From a checkpoint of a small multi-label image tagger.
Training: cautious_adamw at rate 0.0016, 7900 steps, batches of 256.
Data: trained on photos of arthropod specimens (BIOSCAN-5M), 195000 training examples, 10.4 epochs.
Rows from block 10 of a small multi-label image tagger, named by matrix and row number. Rows with one number belong to one neuron. Each number is 128 + 32 x the weight over its row's rms, rounded and kept within 0 to 255. All counts start at 0. Numbers have three digits each.
After each neuron's rows are labels from the 100 images, of 14848, where the neuron reaches its highest value: "colour at peak" is the nearest of a few named colours to the mean colour under the peak. Only what is clearly more common there than usual is listed. The data: photos of arthropod specimens (BIOSCAN-5M). In brackets: how many of the 100.
# fc1: MLP up (model.blocks.10.mlp.fc1.weight, 768x128), inputs 0-63
# fc2: MLP down (model.blocks.10.mlp.fc2.weight, 128x768, transposed), outputs 0-63

fc1.758:114104176102117099070150104189104095100133126152125099135115101123102138176191077092107105155121108150110153096116152121114109088087093116169142152158046160106103143137103099088151137136114113
fc2.758:184124097137143113165095142107148130111134106144085185147120126138170156156157153171142101136121144092136136163124151148147141121198069150120093120120149174124150211093132142089065081107108105
colour at peak: grey (25)

fc1.543:175137126146101145166168114103115136126122163088099168119106095124131172155101112101100082140136121143149149101158135111105155119054133198125061138096121145124093158077103101125074183061078121
fc2.543:152084131138085093140164083133104159130085104088108130178125088137120160167106079132103128130071162128112104107159188179117134182130050147148127169141081110124123088093122077112171154113143030
colour at peak: white (62)

fc1.561:147133117106157076112116070156106116138113106119123107184156136187131134118152140105102057114120124169171227183120166135146068167098144184102069109114097127111087171093102151091113108090102124
fc2.561:124096168096141073101161110106157177128059171111157154099145126126131144159115117094127142120076133161136126089110116064117167161107096197150146149102164183140158081128166107165110079145129139
colour at peak: white (67)

fc1.760:111083125140134133079149094098085145138113107178084145171152164084100170082225152152114099186142136181149127096130135140117159091106142185135093106122094110114056167117138072151120157080107133
fc2.760:126097093109115149194098148150201187164115181143137072086138147122108114184094044150081127117145157121128149179104140115116187120103169140104190103118136164102080120144130154162137136123197061
colour at peak: white (73)

fc1.694:140089166075101138123168092112107167133080124168095062165191140146167200057177112129079058101123130170137156112116132079133105128120100172133085138125142102109118142130118130094075169078115114
fc2.694:125100144170158091170127167148115192111184184133069155206095078181128126145096093107102107101092131097113111178121093103054161092132095172154193171098109141125116099167118103153155130087183150
colour at peak: white (66)

fc1.14:123167127133115150082159123167126190076139115149113090104106124117151143170153090121111089095225076160130149076143160104117075142154105121152131120107130126119141200106109137123118141078110116
fc2.14:105139154116191129119085171124106094126121096135094158138135140191150156124078220145112070154139115105129155137133109143122099029132130171152177175117164078145099109128151107132130148105117180
colour at peak: white (65)

fc1.247:145157108166138110131122152077126159151116082109107163141160126092194177137141090127087110094191103136161145088133065141106124130083098162078084100109110170044145200122122137077154175080069141
fc2.247:190144165144057093119111146119074107142150072109156105169106133134112100148186157145153124161203099181125115071149135141107148107157077135108168113122145066123121126099126127153111094132144211
colour at peak: white (63)

fc1.625:100145109180201083133194147107080137157140151133131159113118088099065098115162133140105116121109054139097140136035088156105118130096101177121115116135130134107086088080136131121147174170105102
fc2.625:121118138125086145212180130150172113147097129126109137164174117166134147139044096079168131112070134099139106151073144122097163108031163120124100097124150111146199177119115184152110059111141144
colour at peak: pink (86)

fc1.154:142112147116180090142137122136091130082119115157105142182111106102082155128142176159094131168118108106148146089131134142100112144125134165104167117141114136163191186127123170106179118088071126
fc2.154:166166112074129187134111137134152097130070092150164143141145099146144157112153142142114113159089123140160117132136156138204144179100063116140128153168131113159122139143131094096131162181112120
colour at peak: white (61)

fc1.305:139144140120124079122119106138117133121104116182079138122100121087119167143097172045102119150150106152105095176142211120102140176130142156104142088134126083129161117130122133097163149148053107
fc2.305:113146093133138131191120117134188138149182089107128119154146153137067131139103093097139069114165131093144155095130086168136059106096125138152103123085170172177077139149154159119147110127137135
colour at peak: grey (27)

fc1.184:098138081066090116128109106159112132059131081086084151160158106130154132130096141108135097101146108134177122124137139173086164123104112173139087074161123098129126196130122075128104141093120143
fc2.184:149145119133137148108067113100172165136092109080113129114132185122122172076144167137127089163117089084119133125144119128137145112197116088187102121130114140147070093157168128125144150168133141
colour at peak: white (62)

fc1.699:125110109115089122106141091151117195126084144102088147108083136132139192119144124122116144178118143162148100127160102056082135160134166126117087059150122071144080118129081124131092174114113108
fc2.699:131089090157152150071126091114096194134162196100128126149133141110155130169127109102122153122107126094153108075145143210121123162113129103141111101098142183080141144077139081143181130122112152
colour at peak: white (64)

fc1.741:158105132131142139139148120178126115125122198134101096077142090087173115172130101055115099158153082215122167110168122101127141170138090182143116125177112078127130089144103112134099174098127087
fc2.741:145149140083179124147168111155137132082118140147077194111141130163138130083121158128128056116142124103191156080128091085042126057116125180124159138123109113112140122140157174124189154077168100
colour at peak: white (63)