{
  "arch": "mlp_mixer",
  "dataset": "photos of arthropod specimens (BIOSCAN-5M)",
  "norm": "layernorm_no_bias",
  "hidden_act": "gelu",
  "patch_size": [4, 4],
  "conv_stem": true,
  "max_grad_norm": 1.0
}
Rows from block 6 of a small multi-label image tagger, named by matrix and row number. Rows with one number belong to one neuron. Each number is 128 + 32 x the weight over its row's rms, rounded and kept within 0 to 255. All counts start at 0. Numbers have three digits each.
After each neuron's rows are labels from the 100 images, of 14848, where the neuron reaches its highest value: "top examples" is what is common among them. Only what is clearly more common there than usual is listed. The data: photos of arthropod specimens (BIOSCAN-5M). In brackets: how many of the 100.
# fc1: MLP up (model.blocks.6.mlp.fc1.weight, 768x128), inputs 0-127
# fc2: MLP down (model.blocks.6.mlp.fc2.weight, 128x768, transposed), outputs 0-127

fc1.567:115088098142136128073204118122133151130150117155081122068193100092155108090194130051110076152144051167142171140139078125155128137143178159083066115147095177164104157139141089165126162087120154153186145121118109113138135178182115120107160099139128091091132093108160117119109097139178155089109092117109140153110146149139171134121077114116136062055085140160139093145127176133141103158135
fc2.567:100114096155124191124132133153102136131122136149151120095135093154092167116134054126128163113108112098129075175174105115171091047123113119119129123134099100124130185110055132041102140140081140130115130122188117150135126175145163109131111129128154133128213084144113162136105115122115164109187174183123162211107129095139172079143175146143083139126155157109184047123137080147134111168109
top examples: order Lepidoptera (27)

fc1.25:066128142064156137102167116100123149076098114180114158158158134184182196113119110138101128106122126160101132070088086127133116066102099180103098094167111090105119146145100125175074126187107147119152135107098096111185103162125180098149145126120087129119198173168103118141112104169080089112129129121160085164110127136213097112127099123124119155146110153105101164160158102132067121189182
fc2.25:132086035111150197094113057100116193163142130109135146101096159137110146154109136167129144104176131077118166123136134111139133088117120068124130159135150125106128147132136054141125127096105086176118147107212148158098115070162162141112119110131125151157105109126161116099136190135143177117115089178135096143150131125171098052125138152145126145061175191144125119151103158156074115170206
top examples: order Hymenoptera (70)

fc1.27:087113121148160087089154144130096142093077086133082110091156109192142138116118131138115115122102067148154160070075093109089106117127128170074132078136111152130143080112122124169158182124064088171204095174106135134157194124168121140149130157060065146099087152161133178147151113124137102099078136057070138140174167110122134137146121106100141152105121110108118147146157135120119155212089
fc2.27:076165101141144120102141121134115112060143104114159127079114132145156172115109105110172087106136103129107127166187164114184060104123094128092150152142153129092107127129217082131176141085116127066103110104222081152147147157184150115120156093094170166133154162134171144131145155152128122112151156188127134089100125106127143148109143170044056091098196113114109073117156150138154115125136
top examples: order Psocodea (32); family Lepidopsocidae (28); order Lepidoptera (27)

fc1.589:102123166127104155124212088115150131156129127120117088125190110138088093150141119116107118098115117121103163091084063159072111156111096160149087121101179177100091123103173069153121155144136121140233125101131175147083102107153128102154159166098081201145126182130109090130061149122054123165090162114136194092135163124068140143082137154127131110163120116144159129178124129143125149110099
fc2.589:109117176101140107074102162188089111134105141106087159152172144158129149135127102081155141180141213148152117136147155111144111095156122121131115131167097066127101102150147153097119141136119084083122116181086141111100236090078141118118115139081121088051140119138140110138101091124168119160176126052109055135129135155138116137176093062126158130110097131065079170158142135150115150162153
top examples: order Coleoptera (68)

fc1.643:101165189151155098092146147178121089216123111158087169173188119098164095130112107134111116133120154117164153120108073149121150085162126154150150099186125099117138142170134147122088136109059171099109113093082117087096117176166085201115080133122138068084161097137137113127123171137103156127110105129106140175095102163142174195208114103106117130094060081083122118127147117105103128146132
fc2.643:104114161143123109162158097123129139088109148140132067063116154104129146121165093135148107142135148133133133150127087091152138170137120178003066136056145109177093125122121067121156134138085117125122132067138133120179117076206117103098129117131070112227131136101165129101172151108165142156135115124080150084109124110141132129147190150145168150055095173128165135132135160099133144145148
top examples: class Arachnida (34); order Hemiptera (28)

fc1.377:098068121160187133147139125114125113149126107151097172101165117134111159109137097155158138153126117152167159147115069139106166101115137177121123128117150106066148128108158093127122142119103123049187179088139099119104140185112119194152100083099068111136127091207128121197114143118140099165156133135147114184143078121109108160123105095119140081112137094154165129121215138116134038092211
fc2.377:090223108128160124135118123099100127135175120185183168125157164087153116186129083101116160097136102115110097145109149126155122078109088083201097057112131147114126138094079158116146122134138154143075152143073179168143042108145100128171118139108128164157111163124126157132067099080081157138118077156132143165117104091141154141164151081117079127183119162133111126171071081158127137153149
top examples: order Diptera (97)

fc1.762:146079149121152097065180108131078124144099153184143114081178080203133154054108163057130134139127101152088131071093114145109114121151122149088126138152072113097139138114132130112130138093067113116113170082113188048169127135149135147113139124133119153086114169110170107136171133181143113126096193128090189142122159134145163204139107086149142100107107138098140123180159085104144164167140
fc2.762:098113086082095178069144142099178164087160142125120135083166091121092125146195112117117123058119105152095098150074170116128104159187132153127164146147151109118137143133073171146101093111102188090141137084210112059087095136182179139061187101131132139188136114163107132158120125173099153125142167151098128158128174105107118090118170146135109091168152077114145143124115163174117139136151
top examples: order Coleoptera (46)

fc1.722:175097194066141109110176217136140106085120139204119173169147100173152082137150145151073147144133141156087153132134077134103141092142111146103109097150155098115138105139104119136138137157137187165127018095122140112177073167119112089074140145120113144098132200117161113144142158163054102074104081136141074109116099126123149121130123134136138191128108143121129090176121118109107082134133
fc2.722:111091085140163127162075091109154152093123138126102131097074152080026118140166081169160100123153131164159082140087163096084101090170112153176108133136101126134120127130125111173160157132145095123113157149093127160124182059116110180146112134067146139092199067135155103114158109127145164114134093134163161137149144130115139145105117063143139093106154043127120176124149218109149132160152
top examples: order Hemiptera (34)

fc1.356:138103162125105174117218115126131098158109149119110122089138076178122141118070119090123121149099141103091143106093063072065113141126111164133137172096075177124082131092139086057105156121095126130185127063127154113132127060134140176150169130151160169130162186151076135115116163149091154150164201125102203132127170152100197124143167122091121146153129142145125119123108086109130164122148
fc2.356:091089093162123142077105161140091189116106149167088147159199120123095140126208120130214149118115114141173170147098137166174095140141074139149146142104190122153089061171090135111099090110137103076100119133114161104106175150116157158106139158172111047054079098144123112140106088113143086158134123107097090140163099128135128130147093135159148111091117116133174167119108126140058143078129
top examples: order Coleoptera (93); family Throscidae (68)

fc1.485:142100122140186098091129107094142111113109187114123163126158112175093108174121116079120117142141114127145170106153153132116087112200142125102130097128103105093088147132106107085186159158068097170128117174111133156149133084107114126128141151125103134102101150111083162162090140159188150069073126081122078158180153130188129151132079104085074115117149180153092043196078126121167059123101
fc2.485:116142076102086142132148143061159141103134080100127146105120130083137141108171055163127059102164165188124143176102105071199101133113117083124163065118171131145108126125109101125131165115162087104087143078149204116118114109214151111135076119143148147192130097097145125114119166152091117154182071173157185106145172072128119106124134122137109111150114138142147163113148130186125158166140
top examples: order Lepidoptera (29)

fc1.677:099103073126161134126102123154158134145093102101105102094154179117106099152099132089091149161136110131146149108100154187100110188140074173090157088176101132089133166092126173138154102090097149211121149121115158152131076110112122075113122103089087126080106151153158142117098115090102161164207099062110124139193185114095125142180126137125146120112038153193097097178124115095125115125146
fc2.677:180138184128147106114123183125122138086109149128168135163136086109148149153119144093146112126181113179156091078117120151131132083136084089157073122169065142100186132062152113174117136130156139135147135116128116148039113080128143155184176133082109133161105141153134146106140120135145134087157125176120080106107102143142129127117023119212106159171125071096087108137070200111143141132123
top examples: order Diptera (92); family Anthomyiidae (42)

fc1.733:100109135137134125101131128114097126157103134179115151151141103096099140143079150174103126145182079103163092095138150112105144080106085079109123159176148096081131110118093130138149120106125103085103092187098156082184106123160127175149122150121119153146171171105148085076098169113179169116106123145166166210066125120221129146098105083099091150095114144121188078165076116162108072140176
fc2.733:121160144120124150134082129139190114182115111091152119124118153141133124176157147167146182123142130133156153133095149117157080119123118128154174211119156106087131105130152114080173094148107179164072114092243122153066104102130148126123093188151163136130080111128139089140064197092089122099123135139062119104110094145143132150155096226154125120134120134173137112065118139157158106137095
top examples: order Diptera (77)

fc1.572:163123119121116104102139074156101137105121088149126064140114159103082113176129164109111138118095145186141197111165150149093097212127172141159120082155157120138157125110106128118131136189110114160107137133091124151138100070163142071148157103126098102131126123124095133145131089141054115181175180137149166145119155084179099141086101128073139124141068119099108152148180180141163130205220
fc2.572:090152156176151114141129136146076096155166100187192126094105123138160091067169134025180150163175089179046126076142149160119085162134093126165122165180153064142097120089115122158176125145133135143135123119134101112106122143088150144132132129156136102157147106136162103099135127113106105076115140087114116148135165164075172147074086088126128096106125102089191154157109100126123086083085
top examples: class Arachnida (43); order Sarcoptiformes (30)

fc1.125:073123141192104142113201101164106134122123128174109062168132085072134117172137087124083107133124117160172151162184075128100146090158078090073114130102139152141149156093095143226077158123161144110129071101069162163125121163141183148144115194166065135080089145084151162115103143107167115151123124062150136157073137128139144115124100113159112152139138159093164135132138131138124125140148
fc2.125:073155118083146143088147131088157137144166136155059130101116182134121096119154104087112153173162129125124123163145161126110117067150128132110119068189088127175099181092136157102075139153145151156066158142114130105128206128158114161099135051132119149179190128137124116074131136125107170151141067069112133126140172141111112119155166084085093136079112084163100110131102125030125099140154
top examples: family Limoniidae (28)

fc1.431:132142125141124087067192097109128134112100122143108118077155129171139099132106053071117109099203139152139166099090087101105081129144163151181080124180139116118118134155122148143110167119077061100162145123145159118157139100160106148163145118095140131137200106082110174143125111148072179140136084139107167055174077109151144193132152127078129111126156108101095156162194137112192116140094
fc2.431:097184168123126097162118123162146147113129128173147165107133092174121164029149119168167168059098119098049106127166197100092163104106132109148163138166122078110117136114188143133102130100138151111131080135151135139115137164156144082136138104132124122120101206145177155111104087141141147170101168133068062150141119168061135126089144066131111132106136113053100119164120117150109113097178
top examples: order Lepidoptera (52)

fc1.404:128087100163171097124153164175135143125115133113156117100143171170122135123141123131139160126136126131203178100071090112129000132130080176160119127112151062154086131149149106178146133127145156172191137102093149131122091137132147145153120101110136091099110122154092113094032174114092112160171142087076155095152129107111143140145137100115137078118083147146095089128125082102169083183124
fc2.404:102118139122118153156097130078173109126163098120108159235150121104123125181177110089110118126082142126162079139069177127193086096105120160178128160181103178065124150119158172115125142108117132120133087131133125169094115113086149139109136126161152116133105131109136157059132188090143127147128149116094122194133132064131172123111116072061073152192081142128135126159092146125064173123120
top examples: order Diptera (69)

fc1.380:128103128113094171085165094169091178113118148126088060097070101158114112123147094139157111212207128140078165101104200084119161133146146121131168138120085178129129141123091109164149133105118070091165126177095084130135111155192144142179138131068097125073097158141101156142091099127144125124120189069069151122105135116195176110132125115137132151119133138118138099103100076128128127185105
fc2.380:169089106180186149088147055124122092124132112092139140101143148109112100129095130170142200174129140140133146145153115090134171141094145098128102089118106130196140117131135122118118180078151166117131156087077078174134101133129142171200102096125217149198122128125183113115093150113118120125166076117105160145104131072105117089127167169173212072107070120153116134093104161134142131157115
top examples: family Milichiidae (33)

fc1.241:156114138113098084088208138116130128094096139124118063109122120122087112112086130131109139122146146180146192122149150086087097197169103133176124089163145093111146108095071117146137122176116096118151108133166171110129097098156104125187180139155107124175127136126118160168137110153088172175152115161129231117149123061162140149082111119107109090134146137058068139136201101136104135095181
fc2.241:130162157135124143161140118136144127148099082157118110116090128136177140112148103094161180118082068134029104128132173085118132172142076152140109156189093075171122113116097142174143114169162094116121095118125146158116123132126154130138124091132138126118156106237178109115115113152128145082145166171101097167096146210073187161101098098177078118148109076061164102128129099147100101118139
top examples: class Collembola (31)

fc1.611:145151087118162150088142130154131161104096113114063198093144111103151148165199123103107126079167124120163134100128175126145112124145146092098092106189076105094131133048108144169152129126079072178156145157115121113132121133149101167103143109096108092089105105155142098147109051145167156156167129116080088127094114117189161153104145094099131103118154203176188079166092163081120085121118
fc2.611:113127154133110102092134181125169168113098209135085138071149088134131187084128208106190090110151149151144158143103123135118134082088147109139048110101138155109147094125121226098161110147122143075088079128100100113129150129135145145104120106153130098137138105125131140100140117160104155123165118126083082123114123163067179153094088194147129152141138147134183209105162122181156115095081
top examples: order Psocodea (27)

fc1.425:141130134062133118116134156099117179092103090118106156133179156208123137134128093114106139144142096163120128108163148113140111160199151200100136060178128119169149132143103124105100107164115123180105123121115155081113116145152142140096151064134067069128185078221108110146110127189110153125173104136088089144099105172144149113154121109111099120103076110132137083132158174103106145203189
fc2.425:148130122116129159180129096109153149144147110139152124101187108107089099106122102091073143101150167157132112153159108091117141177182146148112069144039155173101112177138208165128103157148113138142125098138140098082127193117192112107108066148118126110126137175092170146077070141097109111140127068177166152123130114101033118085112171093119127195144157134154101154154173136158143130125096
top examples: family Limoniidae (40); order Coleoptera (37)

fc1.647:090100142152216099124090110128122123106081077142104109115198145136161161102112116071116140180157095128167155056061112130078078171097125136124153138165118091103098156084087143153148186090137107116192159122133135128184121130129189109117085087119116117118096106189149076118064102141149126168168185117117111117084134132049125135150166110128156112120082125152103160152174135145129100153105
fc2.647:103182136089159150081045098094154098127076161142121168134103130180121172107125067134150141111127178116174128166165169144140145128142149064196131132140145141096131091096158092156109155156199138104125115170177150139125094073130130156127133092088169170149084146123140077086127173143064164108102149095154088120146155119099140163132119125084061157163154093133084146085123113201094142133102
top examples: order Diptera (65)

fc1.692:092129121063109098096107128188116195121087146172134077136129151130137121146143101144155093181173079147086196155124168125096113146111123116174165170112119142130138146125163056171161092124147101132104137149113094132122006140173104083134127140151134080094104183146129060183080090121091110111128171077102129144126160125166166138122105102155141168108120111139171101129184105133130092164157
fc2.692:193113106175211153069133145112095107162189054120155150113150115101140094079131072121137239141084188139114112165066154137151148124134107110138130100141089102162061130151177172117105157141084184125146128100093140160115124195100145136113099172098115117104113129133172111092104063127130132146143112108112101157113154064088137114145100155113101116170104122140114164127141123172114115155097
top examples: family Milichiidae (39); order Coleoptera (38)

fc1.153:134149185132104158102180133121112136194075212131068072129142090105106125180096114097104107159167161173075097061092102064119152121159083100100130115092107150107175092111107159123084149125110102168155132109087155132133083082116159130155130156141135127088122174141117165149143114123144167161160124075112131117089158120151128187187098130062141145105114072125136125104178128068126124162180
fc2.153:092117092096118127099145129121099082121066189117113141128148083125115117087088184112143116133102081093222168157107124123091160159117119086120102124178090083052179107109216129129154120139165107164129136167134150142136129130161102148167168140132153151151181102167159074137119112143120191107168123160116134142089142147122095144170062104093037157104163139115173154123096117177129138146138
top examples: order Hemiptera (45); family Cicadellidae (30)

fc1.679:134134108048141163102139187084131161075122101153113113130126146053137134168142145096112121137222139127154181108074086104083094105140111109165178138116106103135117162101102095119134160096104101151160121112096184127146107129136150130146117131132089118092130126110079143179127070186071148171140164087107106144073079079124098120170168133119168120162116159146104102137128130112094127221200
fc2.679:154116128188172096073175124049094113175137153085084199157173123092148161157153114042158110216119123143114123148082099116125132148095102135200138094200139136085163121091144169092098120114161180083091164117118225139123131139091161140125153119147146134094143116112120151124122071127126107094127108105120091134159107141117159160088130108162083111099102126160160161131137091120132108109120
top examples: order Coleoptera (42)

fc1.653:102107165121166098077119108108126125191112139179119150191157087090145149119143132081166108165127120155131125116076053116049096118129177209135142125145128152095134151147105091138140145110062127113124111125131123112173151176104132165151055145084106185089142148187122091104163110141104140086203098106125179125074158158118150130143155142083071094104112130128130146107187117129080132175166
fc2.653:116161118147131171061082090088174151187112119132126116103076211102167163164138169165155117158096072142170102117137125133109116174154129135133119120111163133149161140021133084088143143146136122182084144099068131154089083122200174113077133110149145141178106086144093116132166086112093158095132094142073110116098145113119150138160137149135091130113105134181175170075146142155153104153135
top examples: order Hymenoptera (42)

fc1.386:138122163129164110106162129120111054128116166101118103105141144094096162099094117055134111155121076125149148153128152099097099207095219114115087138086118118116128158061159061161145169177121101138108141136112202119112072144173147114094138088174150146072117165135091120174072149142120151154104170101160172109129143111104146169166160117094175127142065108160150126103125136122174110173089
fc2.386:131107172126138133127139177117073178142081136188173119128124107096135154103170125140103176132171202087097138153099149149109159097143084182105126142129159081141134148131110138080104175139087118113113154166102091089150167122116126140133076109140077111104187144095130142122114137160073184116149101127141063152067141128171069089121106191161158085118111173145102107191078126137044085120149
top examples: order Hemiptera (34)

fc1.262:215120135147115157119120137123134163097110099115127117125104061193183154129140086130095160113116136129089166156110115083134109153168081158142118157219096098106147146081084126164114171172098102139125095121150073110141149196079128166207167157164125110106193171136119096148127097161113160087158157112120078150071152127133148079081171112122118147131153139081089060125104119121125135092127
fc2.262:072132092131129066133099147157091137103165092092168161198093136106160096138189164129165165116181136157065173129077139114171164095106077147085149119139142134133136110133116062112155106140125116185138192114167129117108074145135122153140147118189111146189127138125170136153144098170111112097119164136086073120080162078168102092072142186153069167120104188140124140113141146105114142081128
top examples: class Collembola (35); order: Lepidoptera (30); order Entomobryomorpha (28); family Entomobryidae (27)

fc1.708:136106099114098110107176064201172105116093086160099120105140131110133091163115119096098055109100150175145130078135103093119134142145166096189053121131149103116086080148063099147111159149086071125177152132143109120152118122091166138209136107133143161149129135160120164172127150134103134148144159136146084133089152098189158202124131124095103127116065093098103140136161157104200112173096
fc2.708:060157123131186098131142152127070130105085144088071195051140131165132142102136101089140140186124039108080157134105125126114158123120104121162129180171086130041168091167105124127143122114149073106156170165144122136142112170133107180144169143134088140173152139123149116152158091091170174150124136040104119116120137128107116133147106089136079147089138137111120087131135090092147082068137
top examples: order Entomobryomorpha (27); class Collembola (27)

fc1.176:070097096129141084127113098107103194185121161173119134084162089121137107111143131122072140138156115146097149161124119121098090099108149145161125133177115131050156171124064163106117154148117114133095103152112141167138173197119178145098131159100149166090145152139156104117130147138116088115174186080082138132082080154174127119138044120149126133095137119153049069206084174093114117140128
fc2.176:097158093127155095092078133120210146151073133100138198111116113107097126092172118166113141185138100152134124138096125060083198137102123186163151096142065149100165133125155114174181110117117127081149105162116111097126101137179142160160107110089195147153102118090104165110065095142131146119133107164148157137112135121183105181165112117058147072123107155103072136127101165135149087144171
top examples: order Hymenoptera (77); family Ichneumonidae (53)

fc1.308:102106153101093164164191112156102132163076186112120060108137113206123178163174152129105141140106076163124106115080134104076080170124085164111145104119097119132137097135089077132119176153103103173175115102115157119116117097161072140113117151098071144122152148135086068105099150194109159141136163099107154108089118146120144099143138109081094121120114174121139126121182139124120209073203
fc2.308:125110109163096158098118154126065152174111147097110124171165083148110137149103147098193117151140113127203106138174073141210141110139050121102138100122119156120125097161097142098147114102138061093168204136134106116122143119136092185116104119091131081115186129172122119060104164113171090131133121071090134130210134112127127143165127095178172109101116117124091112145090129085075134157177
top examples: order Diptera (62)

fc1.661:133144123131148133072158180150107142097099146124087122109141112156154140104092105087122122150129124142151208101153112079129121157134134152185110046173096172117148151106055121106158131128124071142134116074136134073138150155128142158186180124166128093126144102096143113145142098162125213184150108126110157069111184127165125089105095116108127114084085150098022149121203091110102126129133
fc2.661:118153147154099094149119146115188120135081084119170186108147136119151086090158128157158097142120155143100111173164185108139137149087133154132118139119174134158122131150149139141141082129151105133103081139195111147129112166137137102088122081194221115134146100162148143129125139141099071078107155207116129140177127166118139161076152203163100068117115126090156146074134098178075148059078
top examples: class Collembola (37)

fc1.260:105105112136161127085152039200094104132135170163086125066120127041156141165159135104161138133127124164153103129100128097138088065145159142149121120136113127102118131095113121143152157158100131166096135079105149177168146135112119195080145152082120207109111112137146115136126100053143157073124128117112126121063156091120145177088067123128128081117117136182141139138190212126135163124152
fc2.260:090132159094095143117152106140122109114139126122143031081127116113116079150132128167136130178169102153075165111085073134127117214140146135110163133100116134139145152132138122057086133164164099125126137097141065124106133201154101225146138111109144163194071134124114070177118143143133108139151131142142185097151173148131156096131138085149125048102119132123128122150193143073135097076121
top examples: family Limoniidae (44)

fc1.250:116132118127134116108130170126117142143112156091111128123112136122130106122100148146142103141132122160065125077106142130103159140136125097173127146102107186106171166098099174126112186058097104174163137132085100155090107135170141151108188155166142132115084120157072144155121136148103064162122138107119096234154212138168101156133124121092155162082059080116098107102103080140156031117185
fc2.250:187138154161130155122143131158141096139132144144073157086190133131115116123092193141142118118152126135155164160084144089088140110058153079147121141126096153093095115131093108093122187122129156166113120114165198099151100140172106080139163100113133165154151168146097100147036132113120169173189102162120163161110117087044089113106089144164083106097118104140113190141126131167159147048115
top examples: order Hemiptera (35)

fc1.627:142112162122200077093169149151125085101090034102108141100114091181107163114101071102156139143111093133095159125138123096080099151148048179189093127143117135129107133068152120092117191151072134165121113084120138086148125125112137166181145128142119142122181130187088168116143138134154148149187177071102136092147149144113137133132160120129128153074097193092072148135142099103127170145125
fc2.627:103158098132134133107109143084179148107143139125134139216079122138147135166172090153127125137082087106072170150112125144225169133135122135166156178128111150117128113142130205167090171131162126101135124150118124161154157128142120108111075169168119165149104150103157169118047096137137052097111176087097096086155113171139125069120145150107081140095109114134090143108116063188068108103117
top examples: class Collembola (25)

fc1.229:126117105135101145157145173109148194174122117113101126099119152157134145117175107114068109153128084171118104086073145143106106149114092119144107094196122129128178128081118133142107139083104103163162090108076155072121147161197181205130117087068104126125156133149065131143093077210076162106166135106047188134161114133094165133123130098112090174122093138148101120109161158159116131144145
fc2.229:150154157088162160172130146170175109094054119107155143089132080165113159095108105148102141144152144173139127070109154118085122191112083140150118116092110166077115137139099174086193160099117127127157189114134057150173124102180106114165088156074128161069122155112094160135100118146139136136158105161072123122143101173109088093159122116164105088123159144120047091126149153164140064104172
top examples: order Diptera (62)

fc1.304:083090110113159140121162113175087175144059084152137115106132159177173166106133101103107138122134166102147136089070118083107094135093130062113127168124070127138067177100086161153143162183135054116129212088120137137110106103153103126173197122101125134139085197156173103143103148093159090155119128142117138103089135123118090150166133074141146084146111174159101175151118116169119158088140
fc2.304:129155160070072093174130116135241114060123087114105114127143163139147154165151135104104094126127138060144079105202146125130119086129133125123158149176191162182141133143152144116104074121156147097139140185193131157180142085078129076154083081137100124094070146110107183147112131095136085142142120083119110147193157096111116094146121189111120140169155139103137155115102102110122122124133
top examples: order Hemiptera (34)

fc1.291:116126173149191186117162094116090118088075110121098161106122117081122160127136104134109069129137101135156152144070114085110066150121095142155082135109109132127129078086109122203140131125088104113181143131117213090125097093168109159162127154078096192066096160104098145136125164118083202093100190085060155149153133083131169153116125098112085136118132154124153128120154132133139182157108
fc2.291:084147147111135118090136064187127125161098159150105110127149141147190180063107107136164113194132185146143110158139188135154125078105145089118136138124117124130115095170188181110075188129091059103105107158130107059149164081121155105147096100102166105151141130141145117077154151188092132151156174123092091118142132101097157102148115177047119115144150119096144112148108099158105182179150
top examples: order Coleoptera (68)

fc1.645:128095144084137110094175098141133088136140186133083168131100136065062143143142177087194129163124145152153073159064128112132099093125116124113112100168090117152098130140150063158152149148098162123069098137137168154185110101110155198108093112052139161124151114124095121139116115104197179114174110151176155080091133086130112165162156127147069113158099170081158124089139155105134170124112
fc2.645:105122151139125101112106080135147161134182105155100151119114126147113109116168127196098112211150042112133161108128136119136106212134182139171120128087117145099095096145086123119187147119075161188124124092108106155133097203151154146091131139121138122127119148119075112092138131108054119136099105153122170136164162105124083086136138056186102043084138106137072122118159158157154098134159
top examples: order Hemiptera (35)